A small encoder-decoder audio transcriber, trained from scratch: encoder arch tdnn, encoder norm batchnorm.
Rows from block 3 of the text decoder of a small encoder-decoder audio transcriber, named by matrix and row number. Rows with one number belong to one neuron. Each number is 128 + 32 x the weight over its row's rms, rounded and kept within 0 to 255. All counts start at 0. Numbers have three digits each.
After each neuron's rows are labels from the 100 texts, of 14976, where the neuron reaches its highest value: "tokens" is the input token at the peak. Only what is clearly more common there than usual is listed. The data: read English sentences (LibriTTS-R).
# fc1: MLP up (decoder.blocks.3.mlp.fc1.weight, 384x128), inputs 0-127
# fc2: MLP down (decoder.blocks.3.mlp.fc2.weight, 128x384, transposed), outputs 0-127

fc1.234:149103148096150158129108088108139110121111112131091151140179105110124150106055145125073097117148134113156135116099087121086204132109143137110126094130136106116122126125193215123080139115107151069095177117126109155060162067174201107084120091100092086091131123098102117143092126121130125153086171094166161065071159083144122081153121166115150202156107105114130108148174129113128105150057
fc2.234:064138112137144096136148152149143147177161115156129111177089093147072126101171065112131104107200127159092094118152089152169099124124139123162141163146104140122085127136103085108178116187150113118161091113124129094165112135128055088077089122116141136114122107118192166085165161118195170118133139191146122131127061149129141153124116114034027124117140153112130106114111118123095148167191
tokens: "n"; "m"

fc1.155:139108124172103177158145143114130178120114209155099114118061070119105092088170139147096121147125112109108155145097111118125079142212085146144114136117139151065101163105103143230091080123124133084176126074073141142133125113087163157108128091129093133218120069143135131127158125134048175064119112089138093150132124141162123113099114146171174103110106148149130125101086165129135115134134
fc2.155:116145144129106087152085230111176147098168165060134146155161179129108059116085088103114152079189116145121124092121116171125106121149122154112075136159116140122149157176107135092082139081162154117113121139058124133153094130138113152143145083141167183110220113102139173140106134147107106101097131123116189118094117101109132115076174083106165160101161205120122165142144110127151147149078
tokens: "e"; "a"

fc1.347:123137179156092188144138131099199089137135127173118172155124092148125113125095182131083080080159128117042128111103096108137143120108108108195100158153120153067096120083120163187141157144113114063125143101133128067124091136117181056142102130136115080099133097147114133146159119120098114092143159106140069118116119046166120205146138106137053105147176143121149120128113137106105182115091
fc2.347:126164109062167131149107150133099164216120163185139091108099208125130148060153137110162104171096158134150136115123156101120131153140154162113130096099158157149176149125166096128103103106095200153175099167191135138125178139146118079146131116103120154145069123122156171107137119171144114174098176159155138181192138123170133157175125145080149115098136048158144192086148133150104110114137
tokens: "n"; "o"; "t"

fc1.2:115077085144108114142110058118153163115116106162101159084208104143130111108139157106107103166127094132195124065111145156119092108086177122111131114110090105113128090169132074095183111108118112079181175121140101148066151095120137161122087111101123152151124063127123165175111142080115068063038074134116147101143191160116091135102122147105134103109110121128174134177096185124108119123129
fc2.2:155098190114176170121161061165124137156147127098140119108114169164138100106089111093167123116107128174151085099204146091140059160177109141137095158229171105082158112132106128146092138118127169151094083155147107092131120145089113121122173105120115150079103123069127183123174120125095115193164139143142173139123146105169108102130110131194115132163139137158077081102122078159164067139122
tokens: "w"; "l"

fc1.60:052145117173072144134151148119092066137158196118138125147112121152090118126122073183122115170140103135142145129168186115115112144082085154119129114087115154120114058094092117128135127169075087100168109093150132193150130130159106113109120159107108152137131147135152140074139187111097123087147161095111130093152174158117132089157117185018106165133128119104155137015131130095107149125140
fc2.60:135149134183148107132134148087090126116096174109101137123102136061188136145046133150085109145059127101089136129178084117198118078136167123111069127072155040112140134163192129073148172123141100127181150162152087142112107141157095116178159213124130138123152128091115093190129108159162172162145151113139136128134166146129125169083103112143152127129101131113064162128136148156141094099133
tokens: "i"; "'"

fc1.15:097065119066110101075138123087117143111190162137125137101127084089141150100121152131069162068114109114137138159096069169149124153138089176125105070150119107115043121118107139159097138151119096134110086126146116114098093207127118094108178163142145114139144138142135163118133085174113140078156123144127077076130100128116161127100174106203132144128109082151177149085106133223119120137201
fc2.15:173160127135104168136121168113130067075182118118093171120097096151101113130072152138082073184169186158154180109106136070106145089090144098123072146143125090116118111177197134154131091126132134100104152118087113133174153108096164142084146121169099120160140121095071189178121176154123118138143064135159091073153164097122117174147061161111127148124139160199139150120118088148158106114114
tokens: "e"

fc1.310:145105125142085072102185148150120100116131120054092091160118149128116076065096175074111108140153106114089071119147181091076182140106112130132136148151079134117113171133157130141127095083103121142122138155086145101059119135120118112084115120098152072117123152073109079206120137097127126129141068168078102154137042140114156114175103152071096121136112117112093171087098133131167191114104
fc2.310:135126160119128125123136124138133088080137134159147110082123190150104068207097097185106135106090147113153143188124095177128119125096142149114095094168208089171148080159104124124133155167147112129107143131131089103151186169098129145145085191187086148155171089062108175098102168143128085060086119108142088101146147153128178166121107154160125145171172140161096054116114145130161131135141
tokens: "c"; "a"; "i"; "b"

fc1.1:148140112114133183112133118149169125112116103146207141146107133167181058182115121153212097073125091131144151151090101176115173112087159123049131158102083152131072134103136140161094076152124123138159188140168133131089169130148194133098184160152193083147154094105186077115118089138124140101126166104122110160173138147135150134090163133088151131080081139109154096150158127125113087127148
fc2.1:177147139136054157180117119117149099148153093132104122176104114124088166136160094155140149164132169093142140157153124168131092201193147140131123078105168163155091144132132139093169195159150152165130152170178097200126068142133128150156134121052108174146141116103036177113135141166071099191145115122115071139154101081129160123106131185140114153168150109097111131124106145122142094103111
tokens: "i"; "o"; "g"

fc1.380:107078143073132185069073147192099119047104152061112140090146099116087127132096149044101062132086075097123115110155126084135138111111124076151105149137116088112129076161180146079109167106157161079131129155161116084152105102133163154078143107078169126135149173186086094088142136114125158140101164128112121102128108153169147089132178113162122138096118149142133136075173091135156133129122
fc2.380:108123077175100150137127124116101122175123108105158123140149131123080173118153074214145184136188145123081131090086147111115124134103156148132094098094183144143127157088105090146129104084088116163140149107100148173124102117158068118152141108148061151146069104157120152140101122105144081182146074053117075071067076152110118173121078169154093136131146092149104061111113157130092119124170
tokens: "w"; "c"; "g"

fc1.325:089117137088135113113109154134128156114072164136115090128130137179149106100165121162177181160151117119106170112145128062114188140167122046105166096079166162150119154138062106136147103122128120168160141156121104155096179150062178150101149135132156138125110117181084134125167104218111122159116131113166061142156140121193118111150113091128122081098143109136095195116142205127108144087182
fc2.325:098132083142150125116181135077156071166196148145074099119122126065094128110179125162081117144128101149096155102145175124161111148166104167140145131133098141140132123141081149086079145142077175064110106165080143167120082182140066139114189110124123092104103118126156146112055149088173127161134125086054166139124125082115072183107136142107091152148101152161136121174113077123070116134129
tokens: "u"

fc1.108:146109146089174183097087140192161103111168126140140102151126149140151112100135097143153143127073108098140108152105138077173132101119094122176118140113089118139112134093141115126174101149121161074158148111096077162190102079100169140154118153149058107112086139172163102094126188127157121136169101089150096194150058188119126188075097085174147139126151128189175139125156132141076170134069
fc2.108:142128191140088109169129115109195150093121111139072081114133134050102150148176111157142090140114135108152111100077075116129108150116188095129108180178118116115146109031110133117105141180133173091105125117142166139135180111149111150101124110219107098115165141083133124102097200127137128038146145132151125185094139139191099107155082117106153150144101112180114107144133100174140151133110
tokens: "s"; "v"; "p"; "g"

fc1.268:144103101124079089198118118071193116100114104131130096188171123054085136189194157088121138178131102081130121121167122164123081146124103145136116128190098116113126173139145129134073091065166065074129101158120148137124112143115109140120135106106113109086081079103132107125075132112113121122095117086105091129087146118181134118146180145118160135131141091183105111072173093134039144115123
fc2.268:123154129074130103130127120140094113115091148095085127088111105142162094129137112092124138161135153180137203144085119132104079128119155203144076150099095153142177094112143149108106113119143072050102124200117130081159193139096122098102076158107089155157125138118138086094093114171091159167107130146117202134138129135154098149186086074154121177113113166134063200159113109117157175146098
tokens: "e"

fc1.292:109100101122170160206210123129094104109098152153168065127115110142154130072178090104175125122114087089121140146124131108105088178130118128094150082143122096073126122101089122140116113086162128150127082056096156097180183122070094124096096196190102153169093101164115120094145107122146163138059127115083101116074152091131114127113106065077112121109109101125131110082096098127155125107149
fc2.292:139111123153131131068100118105197210073120116133112102148188164092149114169119126155079123146177187140064104128110126155075112107124127156165084129166128172164134187161144109128147107150127181124157127102153114152112134157161113133137209060110143066130115130159096139151187165125105096116135078134096149163176147029108127130120114150145156081116097135142153081084159113172138155096134
tokens: "a"; "o"

fc1.70:109139136096159100153178163125124120134101178204150135134151110087059122143049034162117134152165113122126121126136195096123125155123133117131111167084173118093166116086107086114104081159125109144140118120144105096119124124118083156165120154151105151136110104113132147159112118081114196129187197092035083111132159134149084101147150114130133144066113156075143181109159163132102174168165
fc2.70:080134155142142123095047080177114138168154095139136164097122136141112110072147173097122102129124158110133146110099120165108171104169131101123139113105100082176082193165088124163134063152078166085120111131128146176085136129094163111076080107128153106141153175129169031080129136100124112171148168155075090140117087132184087137113119120138163117131144064174129141141118084164188104142153
tokens: "r"; "t"; "a"; "l"

fc1.161:113145118102135167109152145114120116140082133132202144151189180123124121118115096113097130088080186154116058153091132094106108106086129124109162130107108129155120113088174080137142077124072147144132063175160098078118149133080109102103116090110153177040084148141117051125131143123175119071110159163133118117114191114117109174130139141124053171165110135160146115112079165094136138195148
fc2.161:158113163152118103072124114102131140163136146126122177162150163135199125206063121123150116120169094151146169172138098067145135132150129185133124070123137135104091162158138132161157088138182168117154101115151127138102136045127169154145157137214087091143163111140164168120114121176177162123137108130073100155126103138136079078210164113142121092168165096121129114089121114167089080157154
tokens: "c"; "a"; "h"

fc1.219:138136138096131122143156115097166098138135159119117083169146153089140130112078141087108139180080154082138116123136061172118131104161141098100090160138155151098110149111115097098122067086094097066104122135141125093107124135195150093092140146097085076140086068149130093089149187122175204137158140111126103115098141213173158167138098116085081090135124111095108089110141082089136033128133
fc2.219:138155102119163149135067167146143193083135094115130121161113177167153166146139163142065172170127076109091114106136101208107102163143110095138130095171156125121110179203119150158161167145134156124135178100121079084115141162120221161170118108142143112078126134095116077071138143143118136114064100112117088156137151093100120092071150107140104132114069090151147180128117164132098087138170
tokens: "n"; "u"; "c"

fc1.204:099084077145146188114104159109106115115158150090149105122127144142147118106172120164112033114154134127062120110131157107118047143097152129083094120091084116086112160163143118115137166133149135148100035109148108157061107134134172151058170079089149125157122120148168170165141141110159104101163113143178122161157170144159132133109115117204089139064132154177140169149155082142103093154139
fc2.204:095103148148131105108147128143171119113114167137137167156149158130178122155112096157132133196150113146133174184040095169107138153131177130128122111143163124150091136082126063180114080122114135152111141108145191115119114123164006090181090152148144120159119153142155057123117071151161146182148118142094103064100135133118126099133132175121155175095105119174129157180102113130059098147124
tokens: "w"; "p"; "m"

fc1.63:140104147096122124094077091107139107184139110144071130135064076095076138131121122091141139122208161106089181087125100145144171143090099118110178142100128127102177115132095111146126051144124105104176147091113082137130145161160069154074126128107127069177153174110168133122113145135124159133064096133076068180113134153179142159083085094129100120192132126110088162156107094123098166152162
fc2.63:182136167134145097080101131132113158149186095175135119120158173201154136126099158133092109128049137128130147166087154110068149152128120136155060109140133142107138132130157175153091197163142125151164141104159092085116173147104207140077151098160142110085130144102103164097111068107158117087130179140151136101089097108133099145190148023119114103113102112185133137109078112126150117097136
tokens: "n"; "e"; "g"; "d"

fc1.147:090117107166125098115184123095159118111189136171194087121137115079129108049128094101094154152171098157167076094147152164124159133161096120111187128131073166160149054153133096101077117115173132116134113128107089108117119088115135099150157151100108157116113130104172076119153167177150152110170116076098145144052129130203113116129138169159188141125068132129058115126165108097098105127154
fc2.147:108078133089134124104145153100096113097147112124090165153154125065079149137140148167125069122164107197143166193135079089066122136149099143135093125182110129157198100145094095128137113106173161109135144178110128172156139140061153143147082087182150121132123160110147090141122172136158118094119119144101099082179213155078168109202100153117114154143131062092147164145079121132145111156119
tokens: "a"; "o"

fc1.103:104137164167163089097151153106064125117111117153191160105141106144133057084163105111110158122116043145104134154105099129123072104097127092128058081114077091123129181127135126142121143155128081123123151117116144195138125090126150117106156139112140155160092119144115114083140135127172121125103050100126133197192143053174126119159110119138094127080130093186062136143068099166169152166104
fc2.103:136124131102138149112085065124140137114153158125127119129091170115096143170132175155119148125090149153151157092156125128094112138128166161144175220136127128120120049065094099117175072136107204097120132166137116088156162132154149081147173101115145124138137132194146112095041083110126138100167116192111144072191125119202106160081148188135127113121113174103160077125153145090119141144143
tokens: "a"; "n"

fc1.312:086105138136187106101117127126116184138166127119162137148125126148156065137168094132151134140061185114117081105094130178085120158132132114150169128189168075027178124074146117174143111084115176111127111101141119131138134168124131124145155208118070141077128111126107147103120121109129156138095154103142137157163179120129153108183149074118130145150143125144199122200083174078072146123155
fc2.312:122214117150131066127148155170120070143141150133151170145124117052132088099116068052163142090152087120109116144085110147191126114132084105150124124121147123137174135132079149119132119144118063134070101134078122181152108136102133143108077127154065156101081130133140150167188149183176126165129141170146094168117119103194141153155115167153152129149065163175085117104156140135153171094125
tokens: "n"

fc1.337:093160120138162138145128118149120154144072139113103104063097116125134137138149088171104076129184139127109129149162160082134091117106099120098147116158084210132113075186121084153092078149083150097044092117140131150161095129069112118093158158138117141180075129137062093125070193114146152138119090100050126155121137092095122104113135088127073123122111139189132111106152176131174154173157
fc2.337:120165111105134131103112216101135138127147154172169137136087076140105116122105098120130130119097099084146107122051131103140129132141149134101145165144176054104127207143125121127120163169145085117111145142116135146058116131198149099112093104176136245131126129070164157097089118176117129095163156139120108160144105146131163164150090170106145088138119107032103124110195116145140108088138
tokens: "i"; "e"; "c"; "a"

fc1.58:105076100110130117140156169084120123154123125204146100086166111126124119138181087166131135144153178154078129057156104169099087150162161104130176206134117103125123117097075126118138150161180115164128096131124055186135139194200089174106184129108125114148148111159111113159125135110140149149122131148174162121188167118114132080054166147087078166132121154177112142146109160084119138095119
fc2.58:189109140071090096155124084079141099141142166126107182126085159131111078173127086113160147111126142130195209189093118180096142134158118070093139152117145140097178157088154159120152068175132126135136134118153186159118116103122119173114150117135122149106073152102139179153145098191129046103076107083111169139136159122145129092150100093145178060116136089102110128147092154158150101114143
tokens: "c"; "y"; "i"; "t"

fc1.366:087102195183107091109133072149116117162105162059117124076081159125149167122161100102086122137110098052138165147179091094132127076140119122210114126083083069105109141140157149090092121148108145108148167122152128106114108183139149148142142165088159062124146136141115114081141102161148130156150146091126163146230132129134098125119104144145111140151096170139096114144187169138050109099136
fc2.366:126136140112116086156121092100174110142110097199166094110047086091168170139149136173121158171144164135087118105131159119160136098060150110101091184129137190141120136128141118130145065177177143126082137097125100109162130146140177105142214178194106144097131141121156139150080086098120130168119108124176129062115138159157126106086087182105193155121136114093171130135114164113107077136098
tokens: "c"; "s"; "y"

fc1.88:103147088052150082051094076123120083155082095093113139148110131196121122097190156118156140060128112141111159120137122169146116118120120094132154152199055123115123149040137060111118118096100126114153125152110151126130093147110109099143101148118145063054146073131139113088153110136130117154152135096087091112089140135126087191143134107132137083067106081101124107157134153123103072130166
fc2.88:081092138151085093120057120126121068090120147141115158117185130079143092176147121064157170156082076143068111147124111124127126118081109139142115132171119131096108171133120151154170119157100148159155177057090132102126112132142110102141114083127119220117129145060129094106142102124132102099123137120128108126133208077144170086150145103168172105113097149131154093055092162148175156198127
tokens: "i"; "d"; "c"

fc1.78:149139081140081161106117133119102112094085148123105145186128089156109087131109163084127168151145120110083124086114156156130123094088123112065111135146138096212158106141140146203095105163126106108109147124141114137136124131086151139101122174129117164162081118086088145072102151061143096079102094074149154083053158116136199109194164120081141104047114101105104098148090098139143180116132
fc2.78:137125128144127076157143173103172179121148141127148111058118146145145171124164076114133136137130112103213128150171115147116144149095116121104174121127100141049169145066142122107142150167153117079161091139112158114123106164157134124120144168138156127130168074164187110170068098139069163158137093045149132081120077105119051083107081112102108171159151111153138145135134136153064106115065
tokens: "w"; "h"

fc1.128:121126101100125116154119173170100196160153174135126126166070163150122166118098155179091110120106132145138085088120192066118102150100100114088117157149132140158095126091186166108172102164125134135161081183111144077055160115112165096095175169103117057080134102141074194139108138076123133152123149095109113119139130143207073134113182150121172126169161138107185152129117127103097133136109
fc2.128:157182143221141092075153143119141110082109073141103104131151115109127121095154142118197134123131152119115160188084079157183127165183120150154157108119050111143131149146146121141096127151125086157144250120149132125152108083151125154114138150180124128183085080141158146165102134171097057104131134051136114148119138117135166131105087165154145126132138146147104130068088131129173126109102
tokens: "c"; "q"; "g"

fc1.250:161198125185129170075064135066112161119131134163104072152117178117151135102165138114127107157111105094152117110062132155078132106179184112136094087112141096128182093119120154158081189133118178096163120116110099161103117132110085167188112128073150167070130155164094094105138110158117091086132102116116179097122102135152144133086122094089144146088183121099099188155127168101144070107145
fc2.250:152092136131135115158095173103162118144100141130154115106084092121080157167103123119119177134189126114081136132128139173091163138148111115160126121098168120130085137128146122120101084152097080151066126112090109087164155145148120147054205173090128065091133084143170115128084195095093125130158121149097104046142169164101091214140121142161172065133126145165090091131110096131169184119116
tokens: "u"; "<end>"; "o"

fc1.260:145147121127167170075136190084189131137136125129194082127184152136145091116120098103105131141101156165126108134134135141108110098150073148098113089082149119124144081152078092004109157116135089121114129204152136149178159174138165148115108129120127180106101138164107092115094133228113200161132088093104132080081127132121104089146092142118117139084146125134147193137138129132137117132101
fc2.260:171085173136193139118113063158147077086084120068089160178117122096130142087095111152134161199082102104096139157185134167082137098114099136114121128136125166200171117155121182136114154137157155095156134107070142138068180117123102133092072078146159062155157133110138102144157046108133134081125135191124170162143168103178121117107138136141152087115104136131117138100172109119129121122097
tokens: "u"; "a"; "q"

fc1.296:159129150057132099106141115085099099079062091154101048094135114154131148078127167076106077143120139147099113095029142109124119161183074104092112153120054099100152075113139154143152114106101110094109161169118122125157097101138127122133153101084070079149098149066092106145118112110079117094148154159156147132095118115162105164123104109102155068170095141116136139082172114104140129168178
fc2.296:137175114101108120097176128122173147098148135135161157153081119135170107169149189119154173126130043123142150153163113123103135133080177149165095126116161134146129126100136095149124120108162150089128026098123081156078137048133156161148145091098128177110145125187071084106117124091170115124135141153119150065124128148117159147043133090112110202155078120133170156129191170128107100134134
tokens: "e"; "c"; "g"; "r"

fc1.31:100156129137106138125146122153174130072156126106178101117185172113127119116174068114106150100053135128190135137118147152137164087123091094133179165107168110134096150060156083127141092118123094090131126152182099112084092159121127188141159199126141174109095095132160131185129137102148172115191160106178122113150153100106145102123136118052100176134174153128126061135096133167158055155109
fc2.31:143078154139126140128076134096115168110138128136150142123107105111145179171102175137168144158151074089084159137111091147125169113145160120058147134125175110083139149195148108118117133175094243123140114118096171187143104123168169063083131181108139092127103097154167121107101135138113163080119092134140151155127097102100109099083123160171158081139124120120160103118157108146078178046181
tokens: "c"; "g"; "h"

fc1.269:120140136112200123121111158137171114168131140142173104139104170143065137095111119131114142135133103091043157105132163181115105080165195109133089084124204118051167121179144115141120137116132133097172115123092115137171103187145114112097172138138083107129141110132159178056086076125123173137159112195115182071139174162090128130138094149110074161125129137136091133162085182112099116108128
fc2.269:133102132086101110122107124147145140094128128107126180120156076117130124198122100089162085173134173093120084099058160147113185140084214121149095094161125150105080097074107093126169084204140085108150159139128171135092153104191137157090147147126139099132167083103134148176149157108124122077158103097077159093113131075105146108121141113154098144063122105167118120176159126191174147152128
tokens: "u"; "a"; "m"

fc1.335:039092091118130150095125084200123131164112209125133140139068102120144130124134142139154159111168071131163083144094093133202140084149124086107161150112143161164170140150121144084183101153181149165107158125150123123120195149127118148148081167142060074160120122137127110113104150134202161051089127155124065132117102134135113095099153123093141150112078114183119109091114092118129135105095
fc2.335:178086127147148111101117074100113185131133127088168099128106130140127127118072158105092085132115116091164085147194191093088118136133189078144106127118186089131166111106162124134140113131112125122154108136085166143135118128188130094077220114094135187113160127145146119094190099142176095192180114118077075171110154094119115128130185058093152123093153158117127130147107073169135150134134
tokens: "e"; "t"; "s"

fc1.14:179113075121115153107142126165065140078134120087099153133072122141125103136108159166110122175170153143109157148152128070129169112174130102126107077090083143105112126132166131062144113106131099069081067148125062100147077159132066128137141070212116112119121096061105087132102074121106142096122089145110173188142123118125110142107129129142150102099107097193071126156143151110132114203147
fc2.14:087149027130109115091114197144124080136138168116134094121092174084062096144147120085112060119156116134171121125116123126169109074143107120113133123053123125161137146048101157176149152106142128115126124085114152158098171097132115141145095167098133115132192121152089079191133137112128133118024164113100090145118192130116170102089116150163111138156112167090137134167101128103109119153159
tokens: "c"; "w"; "f"

fc1.106:099148130158138120089162154179111086110157164162110078097139087131161142112090071161077182124131104166133073150146132114110092143134120162125081136071095104166147084188156158105088142104076152114111082175134086135123126119170096151119149132093091092091170161148125137139145110101119116170130125101106154192152103106103177141118160066084111111138140068159196203097139126094109049166107
fc2.106:168098132095079081130105128118122169142067119137054122138182127166108135145082160068090127132093069039173149066112092133115137122077121125091170156155131143110098113095162165152140106131153144106123163136138133133142157140129175147181101135076144123105171167141141134132103101152149125127144145124110161129128206101107111209187074198195113134131085102105115127139093112140124185160168
tokens: "r"; "m"; "n"

fc1.83:110154099071097148143101147187131151087103088067111157080071120071094068112118161130128140083077093117160098109137140112165110166128171130092070108161162095100127130189139144099073133140056151127156134148056133118105137129103118097083155145137063092083153126152142067123169129104130136110099176123168175156101090099172139149099185149131124151085166157148100139142133178099158151095165
fc2.83:170093086087115137107124146117153083125098115124158160175103137168132185103126102153112079107130085132187152127114063109136186050133098176104142101137134101079197180056105106189125093120152099135090147118133137196139153156104132084161092108117191101166120123131110184135100157096123113131099163119146092098127109146134083136126071136075151131144143064091153129135133181101102093142191
tokens: "u"; "i"; "a"

fc1.305:185122171111169156087126120091187081148141132158129110138074113153131137167144095097081112125055151122120046139114155173128142142097125133093136122155079154126142156172205056095132151170100110082137076090123121121116146126143156110129194142172187116118127108112169123129161086105174117132071090113137149097103129173125219185105148114145141149135108085073120160080156099109151122159146
fc2.305:100077145152081140109149120131132160118125167132142125156096109144155107130110095104085138132106164128164213107137123137106107109164142157128138099124087066150159120134127153139101192073105121170141123120154198133078160136156119117129103081121149177088143147170113197170094138170115132133128144164123096168083111060110090151122069154200153184115076163209176162138114101090154067100167
tokens: "n"

fc1.201:127101076147115140159127120146173163118103106090078059108115145114138091114162134096088104158142116062096097082092146127149080109111136152098079113148107130177136156117114080139139139076222135047082147175101137127126124093151124104115108073105167115135052093097070109137105111101139122147151117127153167095142159174192109138139081095149146119142072101142151086080078201114144145142104
fc2.201:126134139125113140138097128187077168130184163090077103155117111136119092127050098123149144080123125133183160155097151144145151143159135049157086075077115131101108120141133108111087228116142117095125128209165133105170126179145122135183130142129156114144151122097144120130143130152130170101126086199081119116117076148141190108111170179099111112099160161195111078124143134185140122170138
tokens: "w"

fc1.318:162152159145091114185093147060085135087042143129107103123121129114080103139138150125132148102165119136102169091070123109067176088099153064121078159070110166135135135191102140104145147157121144085139095116125126139137120076166120066131193171100134160120157139139150112127135114178127106091142064107099142054119075129138157086137140119140087150154202133127142135111200103142075103133111
fc2.318:061151136166184097049114101207091101114176137136105108133105088120148120212113110110135082089173154067121141127169089165104123130202090145099127070147105106160143125126133112122123104121165095118165140106139136091080098194117107157094105162094072126091071145130135135076103131059121135096115176090133105124142130117128107130138098149117142098061138130135151038126126168127113109101123
tokens: "s"; "o"; "f"

fc1.178:121168135106137098118109171121075152065119137112141084202133126128154121132112090168100088154124109168107111145074199082118073085175160128162128130071134170111184105119085105100073157139122101139192169117100178104092160151137156173096170081097112123135098200147164158124147130130181106184131128136110137083101075155110071110084168163135161121129153116158112123128130145169184177116117
fc2.178:080101145135123117134093067113068067143142157175143146108159134131163120209097150112147147122112115083116168127143090130110129105141120121200157100135192048048095117137135153153116124132082160148110124134143136121085126139068112089121125109140113170040112079128143202139111113121137100086146135072169108154127099134113118139150108133063148115087127152178065096159151084131083078106140
tokens: "i"

fc1.121:120175129136128144120177115174114124149131143169167133162080165123117112126130137161145102082162056153121126152077138070074127110154093133103123115197102150129178170042189102148173119132150083117157113178115068143157170080088105098140137164109162156151125129174175099139079105085110130079129166129163116136126176125110160099151127141176079074143123195181109112088143111140099096080139
fc2.121:107110114095180134143184167115160170168104177159186103108188109109156117064110078162149116164093115086139147065177129166165119134126074138172138155103104076120114070138099123145131096101103170131124121145117141151129116147111064113134202140111068080097071125108107073156156091139111147125118089165074151121139084127140133119147099143144063092090119183105176166147111077105149075128124
tokens: "a"; "l"

fc1.162:123145134130128099126162081137090089143143152141145107113097170136126105069080144174162148149086160121151098114091141093089149117147137119104055142076133094126135080124071132113072156144118194140103138077145075177089131119110083145109140124090107126081134123147174118116124146121134164143155174148092084087151150061126176047109109099154214153108086119096149112150094053151093117119058
fc2.162:122119097123107168138123137129159165155107104111152120110153144146156146123135141131135109147107075110099105161126194140129114095095133149061122129183099131114128127087099089169124124112180064106185133119127093112187122092092179154132142151166138103104132066118095112141145103200174095089063095111189171119109136101097096132128154085103047145219183119171128064130154157140167109183169
tokens: "n"

fc1.4:131117145153136206154126145098145188184037155143180129136144154175137141124119072120096147121075118163113080116197149103102132140141158120106130110125131161137107065131155143158137163093185122125232149135091173135188102175090121101177124123137127121168128042088092148118111099154160175170084122145113146105115100150149086160126137131183112142107161133118160105083132115081098124135103
fc2.4:097165119122101125154077064149167123166121142042095048123103088130070174115141108141121141154071123077209180174148119172097123075131111128136167146148081097091127133112133165105149094098082104101076226158127133125104109170086141087154124116149063133091154172178133157142079142153102115120150114190117103119119166152125116123153168118100084127151130142119131132156089154132144143129139
tokens: "e"; "m"; "f"

fc1.115:121120087102130120116065088151137115148183119147170172111109153092095106104118134132068122141085147165175128083126168164131117165110118053098087138070134127142177113082093122168183139152112107118104094090115115092122102178149103182115127133098098126177136101045108121111200150082106182090153134131150138106138114146133084147133184127058160109144116178149114150158162140171128105132035
fc2.115:171161094088111111096100140129100179100169136094147146133086130179126122145177148104107117129125124143087169125105076120124155082131160205078147151132203097088080163150139086196131139169121152139126152149099118134121082144153141111143178122135127121088129190110214183182110120149153075167080114162132130186108180108114091132150089156164136087117138096139143141057112069123094167101134
tokens: "e"; "l"; "s"

fc1.66:108127146149140116068095145137097135143112103131155176197137157148125090111133114141169155149138129105146089084164135118169165130126168165113112094088184139143079155099179107119056146074098143090136115182162122069181118161161112145160109096057126057201099180098129171130174094079108140171155109144117118110129146140140124090145127131060139092174158077136156146122103144065082118147169
fc2.66:125149119128119174062118126130156129078185093143075112086059132112179091117124086144095067100162143157115162090175118124099082105138100095183166105096171111178136173184084118181077066123096143132125155089180094113132122103158182105133180107107150148126135108121111147104080111189120139116080124154098145141153143190118121111141145157142093091104061085157089106113138150175150168127105
tokens: "w"; "e"

fc1.142:087082125091113136091140153127147120120097148110133109125189101092134078096106139109124093041103130111115140092145100133129116126166075103089185128153131091087117153124150130111108121124133072149113095097151118086134114104139119115096155169139123087183164149138084054114154064100118168062100124126130096041156080141136166111141057124038054109105139163091116096122129132177127090085119
fc2.142:141107095175175141149095088083121174133151089099159165149143103055114135173102105120114133148055126151140092168174124168115079139093144214082135100078155129201127135116086120107093165079085110068173100119137103122157164088146136144196120153183143148130153116105179103117107064130147139146169124137129144160067109161133119102129131079173121134202132141178135129127153119165141126112092
tokens: "s"